config.toml
horizontal_flip = true
levels_per_channel = 6
vocab_size = 217
arch = "transformer_decoder"
fused_qkv = false
inner_norm = false
positions = "rope"
beta2 = 0.999
warmup_steps = 520
weight_decay = 0.1
Rows from block 3 of a small autoregressive pixel model, named by matrix and row number. Rows with one number belong to one neuron. Each number is 200 + 20 x the weight over its row's rms, rounded and kept within 0 to 999. All counts start at 0. After the name is the row's rms in percent of the matrix's.
After each neuron's rows are labels from the 100 images, of 14976, where the neuron reaches its highest value: "responds to" is what is common among them. Only what is clearly more common there than usual is listed. The data: microscope photos of single blood and bone marrow cells. In brackets: how many of the 100, against the usual share in percent.
# fc1: MLP up (model.blocks.3.mlp.fc1.weight, 512x256), inputs 64-127
# fc2: MLP down (model.blocks.3.mlp.fc2.weight, 256x512, transposed), outputs 64-127

fc1.225,090,194,214,227,196,193,184,198,219,213,184,196,207,169,257,209,219,224,169,204,209,218,194,195,205,201,201,216,192,170,202,208,187,200,206,202,245,210,196,193,174,202,205,176,213,234,198,185,206,220,218,213,217,211,177,213,197,214,243,195,212,199,187,210,200
fc2.225,091,212,199,198,203,192,198,164,228,198,193,215,199,201,178,191,201,240,232,208,204,224,199,213,220,172,195,201,137,202,168,176,188,225,201,198,212,206,233,249,206,202,214,193,203,200,184,187,196,218,178,211,257,102,219,187,202,180,180,188,212,205,185,202,198
responds to: smear: peripheral blood (41 vs 16.2)

fc1.245,113,211,225,175,213,201,173,200,183,189,193,210,216,234,189,202,192,210,198,222,202,200,172,208,192,193,176,221,167,199,206,200,191,219,199,197,217,224,236,211,190,218,195,203,209,200,202,191,193,213,209,206,224,207,242,200,180,208,189,187,222,200,237,193,191
fc2.245,181,219,188,201,223,227,175,220,201,193,196,189,206,252,217,173,228,223,186,203,169,211,205,164,205,216,189,186,197,242,196,183,231,171,194,177,202,203,209,204,193,175,197,189,193,197,195,198,197,189,196,235,180,189,206,215,239,202,239,202,195,207,204,215,198
responds to: cell type: erythroblast (83 vs 14.3)

fc1.391,103,199,201,207,236,195,218,217,160,239,180,193,227,211,215,199,187,161,203,208,181,186,205,210,187,209,190,202,208,172,207,187,200,203,159,205,239,219,196,221,205,183,159,196,251,236,183,201,182,190,197,147,199,206,177,204,222,195,204,202,206,202,238,203,191
fc2.391,109,193,202,188,205,197,216,199,221,184,203,200,190,241,200,219,186,219,220,213,208,254,201,200,163,199,198,177,159,203,207,163,197,180,232,203,178,208,194,191,197,231,192,171,202,204,220,241,208,218,179,206,193,213,212,229,200,185,189,234,193,206,195,204,146
responds to: cell type: segmented neutrophil (79 vs 20); smear: peripheral blood (68 vs 16.2)

fc1.369,104,203,234,241,196,189,152,207,196,215,193,202,226,191,202,166,182,190,179,190,171,210,202,209,223,208,200,176,193,156,171,228,168,226,195,188,216,207,208,182,200,190,214,167,173,183,221,201,177,190,188,193,238,165,187,193,235,200,160,198,198,180,204,203,181
fc2.369,122,180,196,175,191,201,205,190,219,195,211,219,189,217,192,231,171,204,200,215,175,191,201,190,219,185,183,259,184,221,205,214,202,181,212,196,206,259,215,261,191,209,174,199,225,251,209,204,210,208,211,196,224,196,195,221,154,193,237,166,202,225,193,186,225
responds to: cell type: segmented neutrophil (68 vs 20)

fc1.423,118,202,193,161,217,193,192,204,201,203,199,216,199,188,172,194,202,199,159,186,201,222,204,172,197,208,221,213,173,188,193,152,199,211,205,198,206,228,220,187,209,215,185,209,235,201,227,186,192,197,189,203,218,230,208,194,200,215,207,196,210,182,229,181,161
fc2.423,164,181,205,208,236,232,197,198,188,179,200,195,234,210,200,210,206,200,188,177,197,202,210,152,198,235,165,178,165,208,211,212,208,171,181,187,179,193,195,213,196,176,220,198,175,181,198,201,184,210,197,218,173,202,206,194,181,172,209,204,167,221,199,202,168
responds to: cell type: erythroblast (52 vs 14.3)

fc1.375,110,211,204,205,227,192,208,230,209,208,153,222,198,160,196,237,204,206,231,230,152,202,194,197,196,196,198,224,201,197,215,224,192,184,205,163,182,201,174,247,199,201,199,224,188,191,197,201,201,242,225,195,200,223,191,198,221,240,230,225,158,207,248,192,216
fc2.375,117,211,202,214,202,184,183,217,198,198,215,190,214,237,218,195,204,183,195,202,208,214,201,204,198,172,178,205,182,195,231,201,180,191,220,170,177,191,210,196,224,199,202,194,201,206,157,178,190,175,160,188,174,193,215,200,190,173,199,199,203,241,197,211,194
responds to: smear: peripheral blood (68 vs 16.2)

fc1.82,103,204,193,209,195,171,189,223,172,215,237,229,215,225,200,215,164,155,197,159,202,180,198,199,216,177,197,191,200,189,199,198,205,190,206,196,201,207,199,202,196,198,155,200,216,220,183,206,195,202,191,184,181,193,194,223,197,137,179,184,209,223,200,195,206
fc2.82,106,196,201,189,216,211,201,200,225,195,198,258,195,193,215,191,190,203,227,230,226,227,196,203,200,199,184,203,184,207,190,182,196,210,225,166,232,212,190,223,197,214,183,178,188,195,265,211,205,208,189,226,197,228,218,228,179,201,203,188,212,208,201,203,195
responds to: cell type: segmented neutrophil (55 vs 20)

fc1.141,105,167,209,184,224,186,190,212,196,206,200,188,179,226,207,224,158,179,210,242,204,210,151,191,192,189,197,200,192,198,208,183,201,188,170,201,207,282,174,197,201,178,195,183,208,176,186,188,201,184,207,193,195,200,205,209,203,176,213,178,173,222,211,209,198
fc2.141,082,226,197,191,228,183,199,155,207,205,195,192,205,219,211,199,203,192,181,175,218,202,206,198,209,197,204,210,247,218,169,195,202,204,198,230,207,178,194,215,188,199,192,226,193,205,221,204,205,215,190,217,201,266,203,168,206,211,215,193,169,197,202,205,196
responds to: smear: peripheral blood (39 vs 16.2)

fc1.247,100,205,204,223,202,171,188,195,208,199,194,227,213,208,225,242,218,183,206,188,215,187,146,188,199,200,185,175,209,202,215,200,158,193,201,203,210,203,199,192,219,194,199,221,204,192,197,193,207,194,193,211,204,181,192,192,239,217,215,228,182,201,185,189,202
fc2.247,096,178,196,199,223,205,196,162,217,240,198,212,196,211,188,198,214,235,198,203,199,249,200,193,201,197,201,229,210,203,160,204,201,199,196,174,203,194,182,212,179,200,200,200,132,249,212,205,185,201,200,198,225,206,194,236,199,175,204,198,244,189,199,192,200
responds to: cell type: segmented neutrophil (90 vs 20); smear: peripheral blood (68 vs 16.2)

fc1.471,091,193,227,215,203,184,206,199,211,187,225,207,225,199,183,218,193,200,182,169,210,202,239,213,196,194,156,212,196,190,156,215,216,197,194,200,212,205,202,205,177,206,201,188,228,217,200,206,188,230,176,188,185,211,200,190,229,216,196,184,229,156,168,163,189
fc2.471,063,194,205,202,167,197,207,161,216,194,197,274,180,207,202,197,218,189,203,184,200,198,202,200,231,214,203,192,217,185,203,183,199,176,196,237,213,220,216,204,231,177,182,229,191,165,223,157,201,219,190,199,216,181,217,240,184,191,187,172,208,197,186,183,180
responds to: cell type: segmented neutrophil (42 vs 20)

fc1.353,108,200,204,202,223,169,191,204,197,215,202,199,201,201,234,200,194,185,198,216,213,181,202,235,196,154,202,220,186,196,212,253,202,216,198,157,209,212,219,198,168,181,200,130,195,251,161,200,176,197,200,166,197,217,206,181,233,175,186,219,226,217,211,206,200
fc2.353,132,180,201,196,196,206,217,177,208,253,204,223,210,204,193,225,195,212,213,192,194,239,200,199,213,197,201,201,198,178,200,202,197,197,255,226,197,197,202,225,269,223,189,243,207,206,212,185,216,185,183,219,270,199,215,228,170,202,187,176,204,197,209,192,179
responds to: cell type: lymphocyte (38 vs 15.3)

fc1.142,108,216,223,172,228,182,183,154,222,208,200,178,190,191,220,201,190,211,204,239,185,187,197,200,200,182,207,203,174,208,204,203,196,201,183,207,188,173,173,221,220,193,214,200,242,193,199,195,189,206,209,205,202,198,216,183,205,189,220,217,194,187,191,217,195
fc2.142,130,219,206,158,203,197,186,152,201,179,193,183,209,202,210,201,214,194,161,183,219,222,200,195,212,178,224,204,206,254,187,184,198,196,219,192,189,210,172,197,175,190,186,184,197,205,188,204,190,194,198,266,200,222,207,186,210,217,199,190,199,209,200,196,194
responds to: cell type: promyelocyte (40 vs 6.4)

fc1.414,115,203,202,206,151,184,215,209,168,224,191,220,201,202,187,186,198,205,209,193,219,166,226,198,189,189,186,186,202,184,205,198,227,166,187,181,228,246,166,184,148,198,175,162,197,231,151,199,170,227,211,223,195,239,201,235,211,190,210,193,194,217,217,180,191
fc2.414,118,200,209,231,183,191,192,180,196,210,199,230,180,178,201,203,202,197,203,189,196,204,204,199,201,206,180,148,204,202,212,204,196,207,210,171,237,211,203,185,169,229,166,210,197,231,217,193,191,202,196,217,178,222,199,186,191,200,250,212,179,175,194,226,201
responds to: cell type: segmented neutrophil (40 vs 20)

fc1.370,106,194,212,194,228,209,201,202,177,203,199,190,220,141,170,190,196,214,186,169,178,213,215,210,172,206,169,225,227,161,191,218,184,186,177,221,185,213,178,208,204,178,206,187,220,203,196,150,179,202,215,181,210,184,202,211,220,139,203,220,216,180,180,184,182
fc2.370,097,178,199,204,200,223,213,251,202,200,201,185,214,268,205,208,200,193,191,202,157,210,199,181,180,198,177,195,211,195,195,178,199,171,205,178,192,199,190,219,159,216,197,230,198,183,164,237,212,188,258,203,216,213,195,205,211,196,208,251,182,201,200,207,207
responds to: cell type: segmented neutrophil (61 vs 20)

fc1.483,087,171,208,198,184,213,207,205,191,204,202,190,232,208,211,204,167,184,222,197,199,205,199,196,201,199,215,219,220,188,185,174,186,164,183,175,203,201,221,213,192,221,159,204,209,177,151,225,203,175,198,183,201,193,242,206,213,246,197,244,202,190,193,239,197
fc2.483,048,183,179,189,202,187,204,195,202,200,200,129,223,223,228,169,192,195,161,197,189,148,199,188,195,199,194,202,155,190,150,208,200,203,225,202,206,191,182,210,233,188,170,203,202,213,190,207,228,199,198,225,202,198,165,195,157,204,189,203,227,218,193,177,201
responds to: cell type: promyelocyte (37 vs 6.4)

fc1.300,103,192,219,195,198,162,204,188,197,198,183,190,210,184,214,178,216,215,174,211,222,225,210,202,217,189,188,160,188,205,201,194,198,168,205,209,213,213,207,206,199,237,167,172,168,210,189,174,209,192,212,209,229,236,199,182,225,178,240,182,212,182,208,250,181
fc2.300,100,159,199,194,209,199,208,202,191,183,201,170,207,201,213,245,210,191,185,183,188,203,212,202,208,208,201,191,243,168,176,238,197,193,213,200,204,175,205,222,232,213,229,197,204,203,200,201,220,141,184,198,193,199,205,181,180,201,203,201,190,200,203,194,187
responds to: cell type: promyelocyte (41 vs 6.4)

fc1.52,106,196,204,129,190,193,211,198,200,187,188,180,219,198,195,208,191,199,176,209,235,194,201,192,187,173,224,195,203,163,194,207,202,180,188,168,216,229,165,198,201,205,222,170,205,205,201,207,170,184,202,201,206,192,213,164,194,197,200,194,219,195,246,236,224
fc2.52,137,182,208,220,199,211,213,195,161,213,180,209,201,196,194,212,205,200,199,202,197,136,205,206,198,238,169,186,211,225,225,215,200,212,213,212,197,187,230,204,189,207,178,186,185,199,229,213,196,214,234,209,218,218,176,234,195,193,175,218,187,203,204,161,185
responds to: smear: peripheral blood (61 vs 16.2)

fc1.209,098,237,220,209,209,206,190,197,153,200,191,230,207,227,208,182,208,221,218,205,162,192,168,172,190,198,155,195,232,221,234,207,195,193,217,180,195,218,171,184,172,214,198,208,202,175,201,205,237,162,216,220,223,233,210,185,233,193,179,236,201,182,201,208,174
fc2.209,104,202,239,209,212,192,199,232,196,202,206,147,204,211,221,162,233,181,202,192,198,234,195,200,197,210,202,206,204,203,215,205,200,114,190,198,161,139,210,202,203,207,222,222,136,190,192,194,220,205,209,202,200,234,211,186,190,192,190,204,183,234,190,270,199
responds to: smear: peripheral blood (100 vs 16.2); cell type: segmented neutrophil (45 vs 20)

fc1.469,093,195,189,200,206,227,199,206,175,233,175,195,206,182,215,153,202,196,175,200,265,196,200,208,177,189,206,195,216,185,198,197,216,187,224,193,208,201,196,200,210,165,197,190,235,224,204,224,199,205,199,188,201,239,178,196,208,200,169,196,208,172,197,170,200
fc2.469,101,190,203,230,246,200,199,222,197,201,198,197,242,203,242,225,221,199,169,171,204,208,187,185,237,192,217,216,153,217,220,213,213,219,180,207,180,170,230,203,235,190,197,192,191,192,187,196,180,177,199,211,212,124,199,194,223,200,209,182,179,225,163,188,188
responds to: cell type: lymphocyte (35 vs 15.3)

fc1.88,099,231,197,195,218,192,182,213,161,199,196,210,214,201,211,175,171,228,201,207,247,209,211,212,203,196,200,202,221,218,178,211,201,172,206,172,178,198,181,201,227,221,198,195,209,222,217,250,172,228,169,212,199,211,205,180,206,194,198,212,202,237,232,235,179
fc2.88,078,137,221,227,193,208,243,225,179,197,199,170,175,184,200,231,212,218,205,155,187,165,208,202,217,202,199,196,208,284,203,201,201,238,195,206,165,203,214,204,197,180,199,225,150,204,191,202,204,199,206,196,197,192,178,203,189,193,217,191,151,173,198,188,193
responds to: smear: peripheral blood (65 vs 16.2)

fc1.417,100,218,201,207,177,204,201,193,193,221,184,177,211,223,189,197,200,212,197,202,217,194,163,203,171,189,165,178,212,202,189,225,178,184,204,179,184,202,200,216,199,274,216,208,154,184,230,209,201,211,201,184,186,227,223,215,188,226,213,186,231,183,188,214,201
fc2.417,098,155,203,193,201,237,236,205,196,169,216,185,193,197,163,202,198,186,200,172,190,214,201,209,195,205,198,218,202,199,200,209,183,193,210,207,189,230,212,196,190,160,224,199,221,195,181,186,213,199,196,203,111,158,211,194,200,208,206,203,228,215,192,185,201
responds to: cell type: promyelocyte (42 vs 6.4)

fc1.259,104,193,211,224,162,223,206,237,186,199,166,223,182,220,200,206,183,212,204,164,197,186,167,204,210,210,211,212,225,194,199,175,204,196,209,210,189,225,193,202,185,233,183,204,190,198,177,213,234,185,183,210,197,227,222,233,239,188,245,207,217,189,223,186,177
fc2.259,110,207,231,202,220,202,244,215,213,197,198,197,190,195,222,177,202,229,237,195,229,226,200,199,243,191,200,197,208,187,184,193,204,232,234,206,178,180,189,205,210,206,204,189,190,207,203,195,199,199,200,265,222,209,218,179,212,224,201,190,201,132,234,185,194
responds to: smear: peripheral blood (94 vs 16.2); cell type: segmented neutrophil (49 vs 20)

fc1.497,122,215,191,175,233,136,191,226,197,215,200,186,230,228,208,180,194,246,203,217,197,199,206,200,197,195,209,196,199,198,172,206,191,177,206,175,205,227,198,208,221,192,186,187,177,224,185,229,186,189,217,196,196,202,188,202,215,207,241,204,196,190,196,193,163
fc2.497,133,210,201,223,207,197,203,167,144,203,199,164,198,223,200,172,235,235,190,204,211,195,196,207,236,204,224,202,170,178,215,161,202,219,203,208,202,216,203,203,191,160,207,196,216,211,216,182,196,200,213,174,244,147,173,203,185,211,206,195,193,201,206,190,198
responds to: smear: peripheral blood (100 vs 16.2)

fc1.17,098,215,204,181,201,187,202,258,184,154,180,182,193,186,238,209,173,257,170,167,152,220,209,202,193,174,192,215,200,209,157,196,226,208,205,200,192,201,192,205,190,197,209,217,202,200,210,239,178,192,184,201,210,236,226,219,209,202,183,202,184,202,244,201,206
fc2.17,107,214,190,181,206,187,176,201,211,198,194,173,195,198,214,155,199,199,183,177,236,201,201,192,140,194,198,179,222,201,192,225,199,195,182,252,201,201,187,176,160,199,237,205,214,185,169,234,207,196,221,214,178,187,203,181,227,185,157,227,193,201,172,188,196
responds to: smear: peripheral blood (85 vs 16.2); cell type: segmented neutrophil (49 vs 20)

fc1.378,086,198,193,198,187,160,219,195,221,193,201,213,195,244,204,163,174,194,193,230,212,201,189,210,213,177,172,183,206,147,161,179,177,165,199,187,203,220,200,217,204,208,213,207,211,198,185,216,180,184,214,155,204,208,257,200,183,173,210,182,203,216,183,197,202
fc2.378,101,228,209,199,197,232,202,223,198,199,133,226,207,213,198,191,221,198,204,197,210,179,203,200,222,225,191,193,208,206,219,209,211,240,199,246,179,210,202,199,201,191,206,240,200,185,174,205,200,232,181,217,199,173,202,246,189,243,205,202,200,209,202,200,196
responds to: cell type: segmented neutrophil (41 vs 20)

fc1.256,103,220,226,214,200,188,216,213,198,212,190,202,182,195,180,219,170,215,186,204,174,196,173,212,190,198,194,193,211,227,197,147,192,177,217,200,182,185,204,181,176,184,178,212,185,198,205,209,224,197,191,207,241,198,251,209,181,227,211,197,200,223,192,191,192
fc2.256,094,237,189,219,196,226,148,211,177,194,201,200,204,253,179,188,267,171,195,220,196,198,162,199,201,211,203,167,204,203,265,229,197,197,185,208,187,199,194,193,235,210,199,200,207,163,165,187,208,213,214,221,211,191,178,203,202,210,197,213,200,156,202,211,199
responds to: smear: peripheral blood (85 vs 16.2); cell type: segmented neutrophil (45 vs 20)

fc1.226,096,198,238,227,231,184,222,191,168,197,180,188,200,183,215,211,179,196,216,182,218,194,236,202,221,220,191,164,227,189,257,176,202,198,200,168,195,189,202,204,184,199,228,197,207,202,169,208,177,199,213,183,191,227,214,201,213,229,217,200,210,148,225,177,217
fc2.226,138,199,193,145,190,167,171,197,211,173,165,199,199,202,199,214,220,205,208,229,199,210,202,200,194,197,199,213,162,193,195,193,219,204,220,245,217,205,222,208,200,213,170,217,235,199,226,207,200,181,158,209,187,178,225,204,197,194,226,183,196,208,186,208,200
responds to: cell type: segmented neutrophil (53 vs 20)

fc1.197,087,208,191,219,214,197,216,192,158,192,204,226,215,200,236,215,185,237,181,182,189,194,170,199,186,186,216,204,209,170,199,187,200,220,175,176,200,199,217,180,175,205,207,164,203,168,195,192,194,191,267,202,221,179,201,189,202,217,249,200,195,216,196,211,178
fc2.197,071,189,196,200,180,203,194,198,200,185,198,125,209,217,196,201,206,162,145,239,190,205,200,229,224,205,217,201,212,169,199,193,202,190,177,181,197,240,179,224,209,188,229,204,201,192,162,184,199,203,198,206,166,225,187,190,197,201,210,181,205,189,199,202,201
responds to: cell type: segmented neutrophil (43 vs 20)

fc1.506,079,174,211,203,202,187,251,164,184,212,211,232,194,173,200,197,224,243,200,194,223,205,198,202,232,195,205,203,221,194,209,183,193,209,215,190,189,138,159,201,202,182,241,193,202,215,190,199,199,193,200,177,200,210,201,170,224,186,252,206,200,212,215,216,218
fc2.506,040,197,192,195,197,222,133,189,193,200,211,174,229,208,198,204,199,175,199,205,191,188,186,199,176,199,183,193,198,180,259,209,200,170,193,203,197,199,197,201,196,219,201,199,234,203,165,205,211,202,199,201,166,261,199,196,206,199,196,205,205,199,195,212,200
responds to: smear: peripheral blood (70 vs 16.2); cell type: segmented neutrophil (41 vs 20)

fc1.78,096,209,209,205,212,197,173,220,187,224,192,182,186,197,194,189,199,211,242,240,138,201,189,202,195,196,152,224,218,208,218,198,215,172,195,193,169,210,195,184,182,222,154,189,196,225,222,197,191,196,210,194,229,197,231,185,221,168,170,186,201,208,191,230,186
fc2.78,090,225,204,220,193,201,172,199,204,197,189,277,218,179,193,221,215,209,196,182,208,223,200,203,211,200,218,204,199,181,226,192,192,216,200,202,203,206,199,168,211,217,203,194,170,180,203,165,192,200,219,225,244,168,211,212,196,201,195,203,197,169,198,200,167
responds to: cell type: promyelocyte (34 vs 6.4)

fc1.146,100,171,220,225,200,177,203,202,199,242,198,192,249,180,182,187,193,246,200,206,165,213,198,199,227,188,200,198,224,159,201,232,188,168,203,202,188,198,192,204,169,193,197,185,222,230,194,206,169,190,195,172,195,220,196,162,221,179,214,211,225,216,198,188,195
fc2.146,096,208,206,201,206,193,191,186,213,200,221,200,216,204,196,192,211,197,200,149,218,235,191,201,227,177,200,182,190,247,190,195,191,183,212,195,200,198,170,191,213,239,172,195,198,163,202,176,208,203,208,240,241,208,238,195,194,199,171,188,198,218,210,208,188
responds to: cell type: promyelocyte (26 vs 6.4)

fc1.442,099,170,225,196,204,178,198,211,157,206,193,211,207,168,219,200,170,200,202,167,183,205,176,148,184,223,201,222,221,186,198,163,236,173,208,210,220,196,192,200,193,189,204,177,231,225,144,222,166,177,199,208,199,231,168,180,203,215,155,249,229,174,199,192,194
fc2.442,130,207,209,191,210,203,206,198,204,200,203,182,227,224,210,184,212,186,173,209,209,220,183,193,165,176,193,186,172,193,205,200,200,205,180,199,213,197,183,179,187,223,214,226,188,212,201,198,201,192,185,208,214,174,195,188,238,216,230,198,207,230,199,174,228
responds to: cell type: erythroblast (77 vs 14.3)

fc1.425,094,228,201,172,178,189,177,217,217,211,233,195,226,176,203,198,218,220,195,207,183,186,199,195,213,237,198,254,196,198,215,180,198,203,185,192,195,191,200,199,206,216,247,186,203,206,213,245,180,195,232,192,212,243,206,201,193,174,198,201,216,196,179,197,191
fc2.425,082,188,213,178,188,198,210,188,201,178,251,197,144,218,178,187,203,167,221,165,211,203,214,201,233,184,196,229,232,209,218,198,178,196,213,206,184,203,196,180,248,187,192,182,187,174,213,180,198,201,195,231,167,224,241,173,183,201,200,213,230,202,193,279,202
responds to: cell type: promyelocyte (32 vs 6.4)

fc1.271,094,189,165,204,243,215,192,205,204,198,223,176,173,184,211,168,184,199,199,230,198,220,179,202,228,185,166,191,238,163,211,203,210,194,201,204,190,207,214,193,202,230,206,155,230,226,196,223,183,197,190,180,184,195,248,219,208,194,232,188,233,179,219,214,196
fc2.271,080,184,200,201,217,188,220,209,208,201,206,234,225,198,211,257,193,218,223,189,147,202,194,207,168,187,210,207,184,227,169,192,178,217,217,221,188,260,192,184,212,192,189,240,192,200,200,192,201,198,177,229,215,189,233,196,192,178,190,199,239,207,186,176,201
responds to: cell type: promyelocyte (30 vs 6.4)

fc1.258,085,202,235,197,182,200,189,192,169,223,202,177,263,166,211,203,191,221,203,162,189,202,208,185,182,187,196,215,215,195,159,222,200,197,244,205,204,170,192,198,159,165,218,214,198,197,190,214,202,202,198,174,201,195,206,168,209,192,212,235,198,161,201,200,199
fc2.258,077,197,196,210,196,204,215,197,212,200,197,190,199,283,223,199,198,188,187,231,176,200,200,204,189,171,195,206,141,150,222,201,176,170,248,205,200,270,192,211,189,251,180,190,217,186,164,186,251,182,188,192,278,216,216,206,177,196,232,200,243,227,200,199,194
responds to: smear: peripheral blood (59 vs 16.2); cell type: eosinophil (33 vs 4.2)

fc1.311,112,181,188,222,210,205,200,184,187,195,214,244,204,202,228,198,210,217,180,185,199,180,159,200,194,200,167,218,192,214,199,176,208,198,196,230,197,187,196,201,214,217,200,184,206,221,149,204,214,206,164,200,246,182,195,233,221,204,199,212,216,222,217,201,154
fc2.311,159,222,217,204,190,187,201,200,199,207,224,196,200,207,222,168,202,188,206,194,220,214,199,205,208,204,184,175,191,115,241,152,199,181,203,201,200,181,201,201,169,210,201,214,193,188,196,169,210,198,211,207,232,225,225,182,175,193,231,189,183,193,182,225,213
responds to: smear: peripheral blood (43 vs 16.2)

fc1.89,092,188,245,201,193,187,263,227,198,218,200,193,177,213,226,202,182,194,187,200,264,193,198,227,207,254,203,171,228,218,198,168,192,234,198,156,208,204,189,210,204,164,178,187,188,197,188,178,201,215,224,208,198,195,210,216,201,184,196,227,210,224,205,231,166
fc2.89,069,213,208,197,168,221,188,216,188,207,206,189,230,231,202,180,201,197,172,213,201,186,199,204,182,209,185,210,165,172,197,220,207,197,196,225,184,217,191,198,170,225,202,190,220,196,198,223,197,141,231,167,177,182,195,226,236,221,207,196,189,176,202,203,217
responds to: cell type: segmented neutrophil (68 vs 20)

fc1.448,096,192,199,194,208,206,209,202,195,206,210,174,223,184,184,217,226,170,126,178,209,169,189,185,200,203,219,187,226,201,194,199,248,181,193,225,213,170,196,201,220,210,171,159,194,207,180,243,252,229,182,197,193,176,179,211,202,213,214,188,229,197,206,197,194
fc2.448,093,250,215,188,199,207,219,164,252,212,201,289,200,200,196,197,200,234,201,200,196,207,204,213,197,187,202,194,184,167,180,230,155,193,200,206,202,199,195,195,188,195,193,192,183,226,206,181,188,210,175,197,224,183,214,212,213,183,183,199,209,214,197,229,204
responds to: cell type: segmented neutrophil (61 vs 20)