From a checkpoint of a small autoregressive pixel model.
Model: 20-pixel images, arch transformer_decoder, width 256, norm rmsnorm.
Training: adamw at rate 0.002, 5200 steps, batches of 64.
Data: trained on microscope photos of single blood and bone marrow cells, 194171 training examples, 1.7 epochs.
Rows from block 3 of a small autoregressive pixel model, named by matrix and row number. Rows with one number belong to one neuron. Each number is 128 + 24 x the weight over its row's rms, rounded and kept within 0 to 255. All counts start at 0. After the name is the row's rms in percent of the matrix's.
After each neuron's rows are labels from the 100 images, of 14976, where the neuron reaches its highest value: "responds to" is what is common among them. Only what is clearly more common there than usual is listed. The data: microscope photos of single blood and bone marrow cells. In brackets: how many of the 100, against the usual share in percent.
# fc1: MLP up (model.blocks.3.mlp.fc1.weight, 512x256), inputs 128-191
# fc2: MLP down (model.blocks.3.mlp.fc2.weight, 256x512, transposed), outputs 128-191

fc1.442 099 [ 97 147 155 139 120 131 139 125 106 131 125 115 114 129 121 114 129 149 122 137 116 136 161 129 136 117 129 116 114 128 167  83 134 147 142 168 136  77 145 130 149 133 196 103 122 125  98 122 132 175 125 145 136 175 113 120 122 134 120 115 125 124 128 126]
fc2.442 130 [105  91 101 126 147 171 134  94 123 159 132 123 128 123 139 143  78  97 172 119  92 122 131 128 146 133 144 123 120 160 106 118 130  89 103  28 133 119  94 157 130  61  96 101  90 112 172  66 108 135 119  88 170  73 148 134 118 118  89 138 134 145 104 114]
responds to: cell type: erythroblast (77 vs 14.3)

fc1.330 118 [136 174 117 120  91 135 126 205 139 133 137 110 149 103 154 149 104 140 154 130 110 161 183 139 109 121 131 119 118  95 170 117 126 145 182 122 101 127 108 113 134 101 117 115 171 123 127 110 129 127 112 147 107 161 148 136 131 129  97 112 110 155 127 119]
fc2.330 133 [130 129 123 134 142 140 129  95 100 141 127 129 135  93 127  89 114 106 109  64 148  71  98  92 140 175 185 127  65 128 134 120 143 155 128 127 152 130 115 137 122 173  74 136 153 117 119 119 129 126 115 157 119 121 127 127 135 107 120 135 108 111  97 142]
responds to: cell type: segmented neutrophil (46 vs 20); smear: peripheral blood (35 vs 16.2)

fc1.256 103 [130 158 113 131 117 112 160 122 159 128 115 136 125 155 126 103 121 115 107 116 158 148 132 112 135 163 166 128 120  90 135 113 108 120 115 126  90 134 102 131 128 131 163 134 143 125  89 140 176 217 138 147 139 118 133 123 140  60 104 125 129 116  69 124]
fc2.256 094 [123 137 160  92 135 131 128 126 135 110 130 121  87 125 128 144 120  92 149  89 146  93 129 169  98 112 117 128 125 131 131 128 123 142 174 142 139 140 132 175 115  98 118 126 128 127 145  67  91  97 147  84 144 131 159 198 120 135 133 131 110 135 135 117]
responds to: smear: peripheral blood (85 vs 16.2); cell type: segmented neutrophil (45 vs 20)

fc1.298 104 [186 135 113 122 160  77 125 133 132  69 125 133 134 103 145 153 149 152 153 152 110 129 125 108  99 186 128  78 120 151 114 103 124 115 130 143 128 100 138 129  91 102 146 116 119 110 140 118 116 120 118  97 127 134 119 104 140 162  47 127  43 129 135 101]
fc2.298 075 [111 139 152 136  64 124 132 131  91 145 118 119 112 134 121 135 129 137 147 128 113 125  76 132 123 132 124 128 116 129 113 122 141 155 143 165  80  87  95  91 136 132 139  95 154 145 135 172 136 153 155 170  52 172 139 156 101  84 139 131 133 110  85 134]
responds to: cell type: segmented neutrophil (67 vs 20)

fc1.35 117 [164 136 114 136 143 118 159 157 137  97  95 137 106 130 158 120 111 140 108  90 151 172 126 100 164 139 137 134 109 145 148 105 109 137 151 136 123 128 121 167 151 116 160 105 134 119  53 123 152 114 148 133 135 144 129 156 151 172 136 125 131 130 101 100]
fc2.35 149 [107 125 130 122 119 129 131 148 109 134 102 128 104 140 129 161 140 110 129 101 150 128 119 109 139 181  92 126 122 132 140 122 126 143 132 121 125 121 112 154  98 103 174 163 136 120  49 122 147 127 109 160 160 166 129 113 112 152 120 135 127 136 162  81]
responds to: smear: peripheral blood (65 vs 16.2); cell type: myeloblast (51 vs 1.9); cell type: artefact (26 vs 9.8)

fc1.492 088 [153 117 141  64 125 129 144 171 126 136 116 131 125 101 151 106 124 183 101 134  86 100 140 103 130 157 114 119 149 134 128 154 163 126 134 117 127 142  93 126 130 126 137 108 133 123 137 118 125 146 176  96 134 177 137 113 142 137 134 127 131 121 110  68]
fc2.492 062 [137 107 170 159  98 124 151 146 122 101 192 128 112 126 127 136 189 105 116 122 166 152 127 141  81 123  71 131 117 137 156 138 124 132 142 126  88 142 126 129  96 141 127 132 127 130  80 114 167 128 131  99 140 117  80 115 136 146 114 129 131 165 124 108]
responds to: cell type: erythroblast (73 vs 14.3)

fc1.27 092 [133 120 129 117 132 129 137 128 142 136  71 134 122 120 139 128 128 116 124 105 161 131 123 137 166 128 155 128 127 128 149  94  94 120 113 111 131 127 116 133 126 132 110 161 130 132 129 149 100 177 132 168 118 120 154 117 130 110  94 116 122 159 127  76]
fc2.27 090 [115 159 111 105 163 126 117 117 129 129 162 131 111 126 128 128 112 112 102 117 137 122 137 131 118 129 134 125 116 133 117 115 125 135 140 115 165 128 127 167 106 116 132 124 113 118 144 122 125 135 158 110 120 106 127 137 106 187 128 137 133 132 122  77]
responds to: smear: peripheral blood (91 vs 16.2)

fc1.123 095 [123 146 133 117 142 140 130 121 128 137 119 131 190 140 133 127 143 124  94 146 131 114 163 189 163 170 114 142 105  86 146 123 124 121 195 121 117  97 106 143 130  91 109 134 111 135 138 100 171 128 184  80 155 109 169 139 107 136 137 100 105 126 127 158]
fc2.123 069 [115 119 108 110 133 128 153 133 136 135 162 128 111 129 141 134 133 169 127 151 151 134 130 134 115  92 122 128  93 127 141 145 137 124 120 112 133 127 127 123 117 101 146 152 134 106 128  50  83 120 109  17 103 121 115 134 131 133 162 149 159 130 127 123]
responds to: smear: peripheral blood (38 vs 16.2)

fc1.456 120 [172 159 126 102 138 163 142 131 180 132 142 158 152 138 136 149 131 131 128  93  84 134 144 146 113 139 143 106 123  98 187 116 149 153 110 121 143 107 138 120 113 124 127 133 116  99 118 162 138 134 106 100  63 116  98  99 166 116 130  90 121 144 162  66]
fc2.456 176 [130  94 138  49 105 119 130 110 122 136  89 114 170 124 126 161 140 153 171 124 150 150 149 128 148 120 143 128 144 107 131 111 141 109  83 120 121 117 174 122 119 139 118 115  74 135 146 137 137 142  74  99 168 123 141 123 112 136 100 100 117 129  90  95]
responds to: cell type: segmented neutrophil (92 vs 20); smear: peripheral blood (51 vs 16.2)